A small class-conditioned image flow-matching model, trained from scratch: activation silu, trained on microscope photos of single blood and bone marrow cells.
Rows from block 3, named by matrix and row number. Rows with one number belong to one channel. Each number is 200 + 30 x the weight over its row's rms, rounded and kept within 0 to 999. All counts start at 0. After the name is the row's rms in percent of the matrix's.
# convs0: first 3x3 conv (model.mid.0.convs.0.weight, 128x128x3x3, standardized in use), inputs 100-109, a 3x3 kernel for each
# convs1: second 3x3 conv (model.mid.0.convs.1.weight, 128x128x3x3, standardized in use, transposed), outputs 100-109, a 3x3 kernel for each
convs0.59,098,212,208,190,265,298,154,185,231,181,199,245,195,183,223,208,183,228,240,190,212,175,224,215,211,208,217,213,222,127,163,135,186,194,237,199,199,197,280,224,205,191,178,176,187,165,185,193,168,198,189,196,195,183,172,212,190,182,210,214,186,228,204,212,173,236,198,153,221,225,143,203,189,169,210,235,193,210,231,223,239,218,186,171,194,211,153,245,184,171,211
convs0.60,102,200,222,276,213,205,238,177,215,166,240,232,211,177,196,203,164,266,219,123,199,218,179,206,222,201,222,162,173,242,201,179,195,186,179,189,126,217,204,193,251,262,221,206,209,277,176,130,153,188,150,152,156,187,204,152,181,135,178,182,200,122,169,179,228,198,185,208,215,159,217,258,292,191,207,216,192,230,204,186,179,238,118,204,203,216,165,175,136,226,212
convs0.61,103,206,189,229,176,161,256,208,214,239,201,207,208,126,212,208,170,197,192,233,219,214,213,196,265,163,173,202,197,247,232,166,170,222,163,178,198,226,242,231,212,199,253,200,186,203,160,175,222,236,237,213,189,213,221,258,242,218,181,199,170,167,193,177,225,194,174,206,207,194,181,187,226,192,219,201,255,204,276,171,217,203,173,184,188,210,180,177,209,189,178
convs0.62,104,149,214,176,161,231,110,201,209,195,232,250,201,226,227,177,230,246,194,208,239,196,187,204,188,219,211,233,195,221,185,216,224,194,171,203,218,242,215,220,190,203,226,218,212,224,189,181,174,189,237,179,241,177,181,154,186,198,231,173,192,234,168,128,257,204,209,207,205,250,220,182,252,149,196,211,205,183,216,207,231,250,266,205,195,239,240,125,215,192,209
convs0.63,097,240,243,212,231,210,168,208,250,150,198,195,208,189,213,258,196,194,229,193,190,155,219,183,206,225,230,211,171,216,212,190,196,222,167,190,223,241,233,202,172,227,185,188,192,225,189,151,229,151,196,195,107,201,199,184,235,214,144,172,94,190,182,185,194,187,196,213,208,196,169,203,199,177,216,202,173,246,190,160,256,217,172,158,168,151,234,135,200,260,159
convs0.64,099,176,168,211,190,201,292,153,229,274,168,181,210,179,187,214,209,162,211,190,183,225,204,152,226,195,168,243,191,193,214,184,221,158,204,243,229,180,216,219,199,161,192,220,175,161,247,215,192,187,212,216,192,199,175,249,184,196,215,221,202,207,230,181,176,225,198,192,187,236,206,187,165,183,241,267,204,160,173,179,229,153,241,156,140,166,173,141,234,167,213
convs0.65,094,194,206,166,167,184,211,237,195,214,223,166,164,211,213,173,208,210,207,174,217,205,249,188,192,206,201,200,186,136,163,171,181,179,270,219,214,189,188,185,231,232,209,190,207,236,169,158,177,231,195,228,232,218,241,207,207,206,216,250,205,169,144,182,247,207,198,169,172,195,242,191,265,177,150,192,205,209,182,248,209,174,202,157,215,183,166,169,154,216,211
convs0.66,108,171,189,252,199,182,244,174,168,185,130,163,190,182,199,172,157,156,194,181,116,208,160,202,297,191,175,240,185,196,200,188,211,140,184,192,210,195,205,201,187,184,156,217,226,206,243,241,266,239,220,215,221,224,263,200,133,258,200,213,262,226,193,222,171,253,220,157,174,152,201,189,187,161,175,259,193,193,194,192,197,228,187,153,172,167,167,174,214,224,215
convs0.67,109,275,217,199,288,226,162,283,214,200,214,197,157,185,146,213,230,179,177,209,254,186,180,241,203,228,158,235,223,178,227,152,205,156,171,224,159,167,227,207,204,200,220,222,193,256,165,208,217,211,182,194,220,194,187,216,194,236,237,205,154,238,251,224,200,220,169,176,179,194,192,221,185,194,171,185,224,187,177,202,246,176,209,290,253,228,215,227,183,200,205
convs0.68,096,208,189,205,210,193,179,222,173,179,216,172,177,200,217,204,255,178,156,203,213,170,235,184,206,245,208,196,227,215,165,218,202,180,220,273,232,194,239,173,177,204,190,259,241,217,167,225,169,217,241,173,229,248,184,164,191,181,201,160,195,171,146,226,205,198,183,174,215,181,197,220,184,213,195,207,221,191,197,238,220,188,154,202,184,198,274,122,183,231,209
convs0.69,105,192,240,234,173,207,194,177,157,179,219,185,190,189,192,172,226,165,143,206,205,247,198,216,213,201,217,166,150,207,229,145,248,221,210,201,167,160,238,202,230,220,185,196,210,198,174,185,199,182,206,200,151,223,178,218,284,261,207,286,230,183,191,269,237,239,235,206,224,226,218,234,181,172,251,228,190,236,192,210,248,201,204,224,213,189,204,206,186,288,168
convs0.70,102,168,235,186,171,160,190,224,250,196,136,228,221,173,183,189,221,221,162,223,225,212,176,196,229,182,175,223,217,219,229,199,218,199,201,230,182,203,203,215,177,209,189,221,206,187,239,245,208,190,201,150,272,216,155,205,168,194,213,245,139,160,204,190,177,159,198,180,183,167,222,216,189,221,221,139,195,164,161,216,172,165,171,205,124,191,224,129,215,205,190
convs0.71,107,248,218,251,186,177,193,243,239,183,207,221,199,158,162,153,172,245,256,212,191,259,200,195,221,209,212,252,201,178,134,217,162,192,169,185,133,247,181,169,212,228,200,196,180,178,219,226,194,243,208,198,175,194,175,240,201,215,188,217,215,134,205,222,205,208,212,171,161,173,149,148,199,207,176,180,188,185,178,241,219,166,229,223,223,245,217,161,168,170,163
convs0.72,094,146,183,225,209,218,167,223,240,200,174,240,195,160,161,191,187,256,220,161,184,257,164,212,153,196,198,244,216,188,161,191,124,229,213,220,184,198,210,182,176,153,216,225,179,191,225,250,246,206,257,206,166,173,179,174,174,150,150,160,207,193,199,211,161,222,197,221,108,213,194,228,202,216,218,208,162,181,141,176,187,149,223,235,233,200,218,164,199,206,203
convs0.73,104,147,204,235,236,196,317,183,262,325,162,168,204,129,232,189,140,161,190,211,184,236,198,158,266,192,218,247,216,210,224,151,225,173,196,267,180,188,222,195,189,185,167,195,157,178,196,240,200,189,231,196,252,258,227,166,242,252,230,200,184,193,182,221,223,213,190,178,241,202,185,130,225,246,256,240,199,168,178,222,209,174,162,197,159,197,193,186,212,228,203
convs0.74,098,264,230,162,182,197,162,228,226,174,201,128,225,181,215,220,207,184,176,187,188,222,202,192,231,148,208,193,163,186,218,198,134,222,193,163,133,195,224,211,183,178,217,160,181,172,267,247,233,205,217,232,217,207,216,178,203,267,203,248,246,171,223,186,245,182,177,247,197,154,245,200,202,192,167,208,223,207,165,235,169,176,274,235,269,197,183,177,209,177,177
convs0.75,109,179,238,265,175,238,238,196,204,204,192,226,237,201,191,207,197,214,191,227,189,220,186,226,226,207,234,204,184,231,209,222,223,301,242,186,255,201,242,217,211,255,220,155,159,174,203,155,191,189,158,120,198,179,159,199,239,208,210,263,201,188,177,158,209,180,167,193,194,196,188,191,168,182,211,202,195,240,149,167,171,174,195,206,227,188,227,221,166,238,189
convs0.76,097,193,198,219,158,184,221,211,196,210,212,205,185,207,126,193,244,195,157,169,177,223,196,127,235,174,147,203,213,158,201,153,174,243,191,152,179,192,209,175,201,223,180,198,202,202,194,234,251,205,233,229,171,182,204,217,228,202,232,197,159,232,165,210,205,196,243,207,161,161,252,251,208,256,207,258,226,189,236,232,176,180,178,240,194,189,225,195,223,238,287
convs0.77,098,239,242,238,220,241,241,201,208,232,165,204,188,196,241,190,197,185,261,211,246,219,218,272,307,184,165,174,179,184,175,181,211,189,196,185,183,204,205,199,205,190,158,210,182,214,180,167,219,159,218,230,198,205,123,183,159,194,180,200,219,203,255,176,197,187,207,194,236,239,210,208,233,174,162,132,203,190,176,155,149,167,153,174,176,212,236,277,259,197,218
convs0.78,103,173,210,215,199,259,230,146,203,232,211,180,150,192,231,232,180,234,177,192,191,191,198,244,231,157,254,245,158,226,221,205,175,179,191,173,199,213,172,231,180,166,165,182,148,223,198,201,155,178,142,169,194,177,141,207,198,214,216,173,194,221,183,210,192,192,252,192,159,202,167,208,265,207,183,187,183,173,172,124,128,232,245,283,195,187,230,234,185,183,193
convs0.79,099,233,234,203,225,185,166,188,215,167,165,225,186,187,212,210,205,158,174,272,213,197,213,176,202,262,231,183,252,265,196,232,248,200,197,180,147,203,194,224,183,162,207,208,226,181,213,225,190,177,191,173,204,178,188,196,259,191,168,229,192,237,275,167,231,278,186,222,191,183,228,184,182,193,229,144,185,205,180,139,215,196,206,261,185,205,200,183,223,234,167
convs0.80,086,209,193,284,171,119,281,170,168,240,204,237,228,197,233,192,182,200,218,194,191,217,215,219,224,157,174,170,193,144,168,230,207,210,224,183,196,192,248,215,205,203,218,197,179,224,218,198,220,192,176,212,173,174,171,169,189,153,221,224,222,187,229,172,173,237,189,211,233,161,231,221,207,217,209,216,201,180,215,161,235,184,237,142,173,208,198,209,176,203,149
convs0.81,101,180,233,208,198,214,191,187,265,164,253,218,171,253,195,219,205,198,154,221,217,227,207,148,254,184,198,219,221,224,177,268,263,205,191,164,137,206,206,206,247,203,177,153,187,180,177,262,185,191,206,255,167,206,210,184,262,204,200,278,225,217,184,284,265,187,214,203,202,222,125,187,183,250,257,207,166,222,209,165,221,162,176,203,229,214,231,217,193,190,164
convs0.82,100,205,203,145,163,154,227,181,201,233,162,205,180,225,175,226,211,200,179,199,223,172,183,181,186,169,191,190,161,179,180,170,152,169,221,179,171,175,224,194,236,224,188,227,233,172,182,183,164,226,190,163,204,248,202,203,165,145,187,150,186,217,196,167,193,232,208,222,191,195,198,191,225,253,257,238,213,181,193,218,181,226,244,230,202,224,229,212,189,196,194
convs0.83,094,219,234,223,157,196,171,169,164,180,209,182,188,230,166,202,192,182,161,204,175,226,212,198,201,176,201,171,229,182,242,190,223,256,197,207,163,206,243,202,214,278,272,172,172,183,204,216,205,181,225,199,207,184,158,193,210,204,189,249,226,203,201,169,235,214,232,233,192,232,219,200,197,227,199,230,203,190,190,157,185,169,211,213,177,193,228,222,153,169,147
convs0.84,111,236,234,195,229,210,197,214,239,187,199,184,208,198,225,195,194,202,201,203,242,202,209,206,169,176,234,207,164,232,222,191,159,243,205,202,258,192,149,213,209,161,203,197,186,211,222,167,205,210,180,198,217,223,203,194,119,119,183,137,159,171,183,138,237,212,203,218,231,227,244,182,213,176,208,202,201,201,197,223,172,189,165,214,181,177,179,208,186,216,169
convs0.85,101,210,267,179,155,174,208,216,156,197,232,208,181,197,220,206,253,235,206,224,178,192,168,212,197,208,188,211,158,212,199,204,195,229,174,182,189,200,202,181,217,182,171,198,197,156,201,213,174,170,161,142,221,213,149,234,211,228,189,158,166,171,133,205,199,218,247,175,159,199,221,191,160,222,164,242,224,189,213,239,221,220,205,180,177,214,183,188,217,178,193
convs0.86,096,184,203,175,227,216,264,114,126,191,194,258,196,220,232,233,193,220,233,206,207,159,177,204,210,162,155,243,176,151,229,176,152,218,198,243,195,175,192,224,184,200,232,197,184,169,229,216,202,287,242,205,218,219,234,210,223,195,217,196,204,199,175,168,169,223,206,165,244,259,162,209,171,196,209,237,216,222,227,185,216,203,275,229,185,254,218,234,283,170,188
convs0.87,097,193,182,174,190,234,211,184,231,211,149,222,198,201,232,233,170,221,189,201,218,218,236,234,210,174,183,227,237,162,179,216,197,191,168,176,180,218,222,196,202,206,174,169,209,200,184,219,218,240,225,209,202,223,207,155,189,167,169,240,170,220,213,235,202,257,215,208,240,157,202,226,182,204,222,219,207,165,167,206,203,206,199,190,259,249,241,238,203,187,212
convs0.88,097,165,155,195,229,223,157,145,168,186,168,181,230,183,218,242,183,158,227,205,156,192,183,219,153,201,192,212,176,218,206,198,222,158,220,224,151,188,188,201,139,171,187,193,226,210,224,205,185,253,248,166,207,249,225,194,219,178,164,138,181,180,153,156,162,185,173,192,213,174,200,164,158,194,185,197,231,276,183,225,236,230,153,183,211,247,159,178,218,152,146
convs0.89,098,176,151,181,160,193,292,226,223,257,185,183,179,188,171,167,207,147,201,172,177,176,164,170,231,176,175,186,217,203,200,222,201,225,204,159,214,170,180,190,176,225,233,210,198,225,177,179,186,238,230,245,249,211,194,166,182,177,215,233,206,201,192,202,213,204,221,257,206,208,235,218,220,177,147,207,251,225,227,208,201,165,177,177,155,249,209,209,222,244,220
convs0.90,099,214,188,150,213,238,183,155,198,177,184,205,181,233,218,198,209,223,207,201,178,206,169,180,185,189,184,216,171,184,169,208,144,171,180,171,190,193,163,217,192,207,224,188,169,265,211,184,202,216,179,177,200,213,190,191,163,268,191,236,198,174,196,149,182,191,215,202,240,211,163,204,208,229,191,221,200,214,184,224,234,202,218,257,226,154,163,186,189,175,164
convs0.91,094,218,206,215,162,199,195,208,247,157,187,171,193,208,209,195,144,166,187,195,207,188,193,225,204,187,187,166,225,244,163,225,247,159,213,188,147,231,227,210,215,224,207,194,228,170,229,231,182,222,211,180,199,205,152,220,168,150,174,186,190,193,216,202,249,217,193,199,142,186,202,178,156,220,229,201,226,186,168,194,195,144,207,221,198,227,177,244,196,205,148
convs0.92,098,203,183,192,255,261,203,219,200,211,219,219,181,225,218,170,223,186,156,178,210,214,207,228,187,187,251,202,208,224,202,209,193,139,216,198,129,208,239,221,205,166,191,179,188,247,219,241,243,181,198,216,184,264,288,155,167,179,136,150,209,183,186,193,226,203,215,202,225,138,208,232,199,160,234,178,196,202,137,149,157,165,193,226,245,159,174,242,164,234,201
convs0.93,091,228,211,240,257,207,273,175,204,200,233,179,193,206,201,192,178,159,172,187,173,234,225,217,238,181,149,170,174,183,217,245,207,199,156,169,162,201,212,201,260,202,206,239,245,233,205,215,226,227,225,202,174,217,225,233,177,160,270,226,269,207,199,217,215,226,229,262,191,188,217,223,202,193,193,230,161,182,126,174,155,186,194,212,199,250,187,238,200,183,226
convs0.94,101,184,217,174,213,185,225,155,186,193,223,225,199,188,231,278,158,179,199,183,175,122,198,225,234,147,182,184,234,203,219,204,236,209,178,193,183,181,154,206,205,229,233,193,150,148,167,175,163,203,180,235,183,176,125,218,176,251,207,242,209,189,172,136,221,217,225,153,225,188,182,138,173,193,227,248,183,168,215,148,179,199,152,197,185,209,202,238,174,154,197
convs0.95,105,231,169,186,203,197,217,183,200,164,188,235,218,227,196,195,202,223,208,186,224,214,236,213,248,208,255,224,212,213,193,223,248,217,159,189,131,251,196,198,236,220,216,243,198,182,241,159,167,221,263,248,175,158,161,248,214,205,160,233,198,204,230,246,250,199,184,212,228,161,169,165,192,175,202,189,216,175,201,104,146,159,196,234,229,182,200,217,191,184,195
convs0.96,102,297,237,192,211,251,240,200,183,183,211,204,170,208,165,172,223,183,179,233,255,194,199,236,251,161,167,157,169,230,193,207,186,197,206,190,191,198,190,172,254,172,166,193,249,242,191,212,236,228,200,204,163,183,203,210,192,265,197,207,180,196,169,195,189,213,193,208,196,187,221,258,191,196,197,161,229,155,181,223,184,216,219,199,176,218,217,177,243,291,291
convs1.59,087,236,153,198,225,149,176,180,176,197,233,228,190,221,177,195,191,182,165,234,197,201,227,173,208,216,202,182,188,227,266,175,250,250,225,185,234,203,180,208,203,211,190,218,242,226,195,213,189,149,124,190,233,152,165,214,213,201,197,195,170,220,216,187,225,253,224,240,318,233,192,250,219,175,217,209,171,210,184,191,217,173,190,204,164,193,199,163,210,206,202
convs1.60,087,183,234,197,209,254,223,155,137,193,205,218,197,144,149,208,182,199,210,209,178,192,172,173,149,164,200,189,197,142,237,224,224,186,236,261,232,213,167,180,255,213,194,199,223,239,225,191,189,199,175,185,212,178,223,232,198,215,214,181,177,231,175,162,250,233,256,278,251,259,278,230,246,154,162,185,160,183,196,196,154,179,250,235,209,205,224,171,161,159,169
convs1.61,115,183,188,190,161,185,196,153,168,206,199,202,202,168,178,188,205,182,209,216,217,213,193,225,194,211,200,244,215,171,212,195,224,204,213,223,247,178,198,177,183,142,181,170,196,176,189,163,176,241,203,230,258,228,248,171,176,191,195,186,199,180,218,162,211,212,195,160,163,147,134,154,162,142,155,172,228,175,195,200,162,189,186,227,214,209,186,185,253,196,160
convs1.62,076,254,153,203,259,178,252,197,200,226,190,226,174,221,162,185,172,229,176,221,224,224,167,229,188,158,229,188,114,157,177,202,201,188,178,183,225,176,188,213,171,205,248,144,211,159,236,210,205,198,124,169,218,160,153,192,214,230,208,188,195,196,193,205,161,209,219,195,227,203,172,189,207,206,181,173,206,180,182,186,186,146,178,193,195,199,174,196,210,237,301
convs1.63,073,242,204,211,210,169,263,183,263,201,195,242,211,171,162,218,169,205,212,157,185,224,180,162,201,204,179,176,197,180,193,228,218,226,234,271,259,174,173,215,179,197,223,190,230,173,207,206,225,177,182,225,159,155,199,202,206,215,224,226,209,187,193,168,240,210,197,265,250,241,309,308,271,232,163,185,174,129,173,197,143,167,183,261,176,261,354,294,229,273,291
convs1.64,142,206,125,211,216,219,195,167,262,277,223,167,239,238,194,217,151,136,187,200,216,249,175,206,254,195,240,172,215,152,194,160,203,175,224,158,217,240,250,213,194,190,200,215,162,206,208,229,192,190,175,179,222,173,192,206,229,233,164,198,253,204,228,211,210,217,177,234,265,216,224,227,186,148,163,189,189,177,194,196,210,165,221,237,200,191,228,152,178,213,170
convs1.65,106,144,177,263,192,193,182,226,234,215,213,180,180,238,214,211,171,172,207,189,196,172,211,212,220,229,221,210,200,165,206,215,199,256,204,174,168,238,172,202,186,194,226,197,256,237,195,159,194,223,167,192,231,263,283,240,247,256,178,190,214,194,196,201,195,187,202,162,241,213,157,183,192,187,159,218,190,207,194,172,192,181,206,200,197,209,191,154,211,144,175
convs1.66,116,174,239,173,202,236,118,210,219,225,179,195,201,212,133,222,234,167,205,210,195,208,217,181,216,208,191,211,187,165,198,242,221,236,185,214,179,188,210,197,222,255,187,202,133,153,194,170,225,210,194,205,225,241,215,242,228,227,194,154,215,186,204,175,204,168,205,175,171,236,223,165,224,256,243,243,210,176,195,175,202,207,170,166,189,219,184,185,194,205,186
convs1.67,088,218,172,256,203,144,152,218,198,165,193,145,247,250,260,235,269,251,246,224,215,180,203,212,166,216,190,170,182,136,158,183,273,235,225,197,324,192,232,225,195,168,235,194,212,214,197,168,183,207,206,220,184,188,173,182,201,150,179,200,174,140,187,159,220,188,239,188,184,199,206,206,208,253,173,231,250,167,250,290,260,220,219,142,196,194,189,215,223,213,182
convs1.68,098,179,210,233,197,203,252,203,261,255,211,225,181,199,219,189,185,274,181,184,232,214,180,218,228,199,212,240,152,209,134,168,225,188,170,209,154,232,202,200,198,220,243,165,196,246,235,189,154,221,141,142,229,189,196,233,224,245,187,206,227,172,189,197,180,175,210,182,167,198,201,193,228,258,251,205,234,216,191,258,216,193,209,174,151,213,179,237,176,186,186
convs1.69,098,207,271,237,203,231,169,224,224,212,223,262,290,198,239,271,225,241,260,234,260,262,185,216,253,191,238,233,218,191,147,308,227,247,262,243,199,140,202,232,199,241,258,159,257,247,192,226,232,175,225,248,183,160,163,166,182,184,167,182,223,180,150,204,201,230,239,217,239,220,197,210,200,249,229,241,256,243,199,248,207,230,136,183,177,187,201,218,189,142,218
convs1.70,091,210,256,199,172,237,215,209,258,250,236,213,184,207,249,225,208,157,226,146,175,207,155,241,214,172,220,212,117,218,200,144,193,229,173,182,144,260,213,217,244,204,223,199,165,192,176,243,191,193,249,191,200,220,177,189,218,236,199,207,191,195,224,200,220,212,187,198,210,213,193,222,180,203,216,171,214,225,169,213,151,194,219,196,148,203,159,177,225,200,217
convs1.71,095,204,252,172,187,235,188,204,218,189,190,214,221,164,219,212,147,176,219,156,225,269,151,143,243,204,200,233,219,222,164,228,194,227,226,229,229,185,170,236,234,168,218,229,240,202,221,189,194,250,169,205,235,174,136,173,181,207,227,204,188,205,198,183,194,171,219,186,169,192,198,185,178,190,224,152,208,185,195,191,181,182,204,237,177,195,193,201,192,192,199
convs1.72,098,166,176,170,175,168,163,192,230,217,230,234,188,266,240,163,203,234,171,152,217,221,155,206,249,171,229,214,232,242,240,174,156,206,192,237,204,207,150,150,211,203,221,230,259,212,236,262,221,251,211,236,245,204,180,214,199,186,186,187,176,196,184,166,189,220,197,190,201,203,231,180,209,230,242,179,234,181,202,217,191,209,170,165,189,158,213,179,249,254,256
convs1.73,141,155,262,144,202,286,112,215,215,227,213,136,156,217,172,201,149,125,166,193,210,212,210,249,227,249,232,221,186,194,205,201,177,205,210,206,169,223,208,228,253,179,226,207,202,163,180,199,227,202,191,205,233,221,193,193,174,234,183,193,280,184,215,220,143,180,191,174,227,242,176,201,198,224,201,178,237,251,181,218,245,189,178,205,211,183,232,203,203,209,212
convs1.74,091,194,214,255,196,230,207,176,226,181,276,174,248,196,186,177,170,190,221,157,184,232,189,202,231,181,232,192,153,204,237,155,228,202,232,252,263,181,164,213,223,219,222,234,180,140,246,183,209,204,206,173,228,241,199,212,205,191,223,184,197,174,170,174,156,180,237,198,214,226,236,205,201,185,206,226,192,177,216,283,244,193,211,172,175,184,115,199,183,215,269
convs1.75,103,241,241,221,212,163,251,179,202,235,155,219,182,175,196,149,186,234,194,143,204,171,181,256,187,182,233,195,166,186,196,184,227,116,162,204,220,153,242,230,180,250,203,118,179,178,175,240,252,221,234,235,214,181,212,200,188,182,206,196,201,193,198,197,174,189,210,187,187,217,181,169,221,211,190,220,260,211,224,161,247,269,179,191,198,206,231,186,226,199,202
convs1.76,122,180,205,153,187,217,179,198,238,210,185,209,231,255,218,191,284,196,212,203,222,243,201,208,216,177,212,201,206,223,189,198,206,238,259,202,245,181,197,262,211,205,244,172,146,181,180,206,210,219,190,225,148,142,186,224,215,211,219,196,224,205,205,228,187,207,164,187,205,200,203,237,191,236,188,187,178,188,199,139,208,219,156,201,173,226,235,207,220,236,249
convs1.77,097,159,187,177,208,195,193,245,234,158,233,206,200,219,240,230,214,213,222,180,221,217,226,204,186,204,225,175,242,197,194,209,230,173,217,251,198,234,272,245,214,244,222,199,126,193,267,231,221,211,192,216,217,175,205,156,147,195,223,187,184,223,226,240,246,211,214,257,210,228,209,194,216,196,214,263,214,263,261,195,200,183,201,159,189,205,190,182,219,160,150
convs1.78,079,179,175,208,184,193,211,159,167,190,258,229,201,263,242,162,255,232,203,160,220,177,186,229,199,187,230,218,225,200,211,182,203,196,171,212,192,219,244,213,267,254,158,226,203,180,259,200,204,287,196,201,243,185,185,193,198,149,199,195,173,222,184,205,218,171,228,197,137,223,215,141,205,220,223,162,203,212,300,199,196,232,281,241,191,227,196,216,175,192,116
convs1.79,108,225,249,312,217,160,308,206,141,239,188,270,132,176,256,194,187,192,193,170,190,185,188,179,188,214,170,155,188,214,175,191,236,217,213,178,157,199,198,222,180,236,256,199,215,205,185,152,180,195,193,191,182,206,169,197,235,187,187,222,217,188,214,188,206,192,219,196,174,217,187,208,201,157,165,189,198,191,197,240,179,227,194,212,253,208,208,240,262,245,203
convs1.80,091,157,182,246,151,229,235,119,221,227,168,222,206,196,222,194,217,236,207,232,272,210,182,213,168,163,173,185,206,189,252,230,239,213,198,216,250,194,149,148,224,169,194,214,151,164,203,192,196,188,217,231,133,135,195,228,195,193,215,221,172,261,244,208,200,182,172,195,178,145,197,151,202,187,230,213,206,226,176,125,144,136,248,223,234,190,232,224,246,255,188
convs1.81,079,222,211,187,192,210,207,172,174,193,205,170,182,150,140,174,175,199,153,182,185,213,185,206,208,180,205,206,183,199,221,197,221,205,255,238,192,234,209,247,186,203,224,199,152,178,240,291,197,207,192,195,190,133,179,163,162,198,216,172,214,229,201,204,233,229,224,219,208,176,205,188,205,171,133,183,159,170,134,144,137,90,201,220,193,176,257,230,177,261,246
convs1.82,089,184,192,208,185,248,232,219,217,249,187,197,157,189,172,174,213,155,245,204,179,176,223,186,149,200,174,171,171,149,123,185,209,220,232,228,209,150,138,162,135,155,214,213,177,189,205,188,140,242,202,191,207,166,175,197,204,183,210,214,189,204,188,190,272,257,234,259,250,239,254,248,231,190,214,167,178,186,139,197,243,168,195,155,214,172,150,212,203,171,208
convs1.83,118,174,188,209,221,234,249,161,165,207,194,223,210,142,200,189,185,186,187,207,208,180,176,201,170,166,218,186,217,210,182,222,200,179,223,216,184,201,219,204,200,230,155,129,195,148,222,290,231,196,196,214,177,150,201,166,162,168,213,205,215,204,209,229,167,167,172,177,135,134,169,137,146,208,235,169,218,202,177,170,201,171,228,219,189,232,252,211,194,231,200
convs1.84,107,215,197,208,223,198,214,236,159,215,199,261,227,202,254,219,228,172,227,184,195,169,162,187,147,160,179,150,161,158,137,179,186,165,190,233,174,227,211,242,196,176,180,213,259,208,163,242,190,161,238,180,162,213,197,203,215,198,194,207,180,208,208,161,208,231,227,191,216,193,177,190,193,204,172,235,249,192,216,279,260,173,203,150,203,161,151,278,195,153,292
convs1.85,086,202,177,239,177,213,229,179,197,213,208,198,229,162,104,174,208,144,181,171,224,184,187,212,175,178,204,181,148,186,210,217,212,197,181,182,215,201,152,135,221,227,181,224,217,214,281,180,203,301,231,193,252,197,173,190,201,206,213,206,190,196,186,162,164,188,219,179,188,190,206,190,216,160,171,187,137,93,204,152,135,196,156,142,178,160,187,183,188,140,118
convs1.86,081,159,209,213,218,212,258,221,164,242,151,205,216,170,210,255,122,174,238,161,170,151,153,141,176,207,201,199,256,164,266,218,289,247,224,293,269,210,190,246,194,226,179,216,289,215,222,236,187,160,165,156,140,170,180,181,217,198,209,194,167,220,196,203,183,202,209,194,194,205,200,193,192,212,237,245,219,221,199,258,180,213,184,194,168,214,271,248,174,193,217
convs1.87,082,206,254,165,234,227,143,260,207,142,195,202,208,133,173,189,156,132,182,160,198,232,155,155,203,175,191,204,206,226,194,180,186,170,158,133,173,193,146,147,209,209,236,177,218,124,185,212,148,197,173,188,203,145,172,179,168,180,179,132,201,219,164,207,231,236,189,201,199,147,229,196,167,243,246,225,190,229,166,161,186,200,203,220,218,250,240,238,233,239,206
convs1.88,099,201,249,222,207,187,159,176,216,191,243,215,220,189,184,169,154,201,164,155,197,195,219,206,185,186,204,160,214,232,212,161,206,163,148,153,184,227,164,161,233,215,208,245,236,218,184,208,211,196,182,184,234,240,234,211,206,210,175,187,198,180,170,178,206,217,162,219,249,208,196,254,224,169,200,195,187,202,191,162,223,193,163,217,163,190,231,252,240,192,209
convs1.89,127,112,177,217,134,168,203,175,202,215,153,207,162,154,168,149,174,209,204,188,179,164,165,170,197,206,203,200,218,226,209,298,245,194,200,212,200,185,187,212,285,308,216,251,249,224,212,149,147,204,159,160,216,178,193,229,222,247,199,175,182,195,178,172,137,164,187,185,178,192,175,164,163,121,158,196,207,221,254,209,220,194,152,144,160,207,218,278,194,228,156
convs1.90,097,183,195,173,177,167,237,160,154,211,153,218,178,199,151,162,226,148,205,201,238,209,209,225,183,217,219,196,197,156,202,180,236,212,148,220,206,189,158,170,236,194,210,198,202,170,244,230,170,246,199,223,205,203,183,217,222,198,243,207,191,195,188,181,230,212,211,228,203,212,204,208,212,204,179,153,140,165,169,210,148,183,226,239,252,149,194,186,178,167,211
convs1.91,117,218,250,241,206,191,251,203,206,243,209,141,133,196,136,152,186,163,150,193,213,179,200,196,123,197,180,173,200,189,179,160,188,212,215,224,240,201,185,196,218,233,234,168,176,164,227,253,190,249,197,216,227,193,161,193,188,212,203,221,216,192,202,192,213,178,200,204,147,154,171,145,198,201,168,145,215,187,136,206,162,177,212,232,205,211,215,240,205,146,194
convs1.92,088,170,232,136,234,207,143,242,184,205,188,242,265,183,194,244,177,204,238,182,231,199,184,184,230,149,212,217,216,193,219,223,204,158,201,205,197,117,131,201,214,174,180,209,152,166,197,220,167,204,250,216,217,226,203,205,201,198,212,226,209,242,160,228,222,206,177,220,172,184,230,226,188,233,272,275,230,214,221,200,166,170,254,197,183,228,252,166,188,206,233
convs1.93,102,204,180,257,235,186,228,178,148,214,262,175,251,244,165,196,232,229,182,191,216,219,196,183,190,139,157,145,192,205,173,157,193,151,158,168,155,221,259,258,181,232,251,155,123,130,214,259,224,209,208,210,205,207,264,166,183,161,196,188,200,197,212,214,194,212,186,187,179,179,144,160,202,174,173,181,164,163,182,102,172,211,215,214,199,220,227,234,246,194,179
convs1.94,077,186,230,213,211,200,224,152,164,207,249,188,200,220,145,160,237,204,252,167,174,197,172,151,183,197,194,241,173,203,216,186,165,180,181,156,211,219,211,206,264,234,235,202,189,173,236,252,223,183,191,253,156,173,240,189,165,157,197,182,159,214,199,211,236,257,230,198,183,219,179,181,217,274,233,197,174,135,86,141,155,137,156,202,237,197,191,204,217,185,210
convs1.95,088,218,273,154,234,234,194,191,139,184,132,200,219,153,169,201,135,184,203,207,180,217,151,189,154,147,154,200,225,240,225,179,223,182,237,248,204,211,193,190,215,184,204,217,134,153,248,261,213,244,229,161,184,221,190,205,188,223,196,201,236,238,209,200,208,207,192,199,183,186,179,173,208,154,216,208,165,199,226,185,215,194,247,232,190,145,188,164,145,153,192
convs1.96,101,223,230,186,176,181,164,252,215,207,247,197,207,211,191,245,191,193,256,195,204,209,209,226,240,197,209,199,250,194,159,231,254,239,279,209,203,171,193,228,228,231,242,185,159,163,187,207,217,203,215,195,172,229,271,227,213,250,167,183,261,190,211,262,166,195,168,175,204,173,166,167,154,148,194,218,192,285,184,175,211,241,165,110,114,133,149,170,174,206,216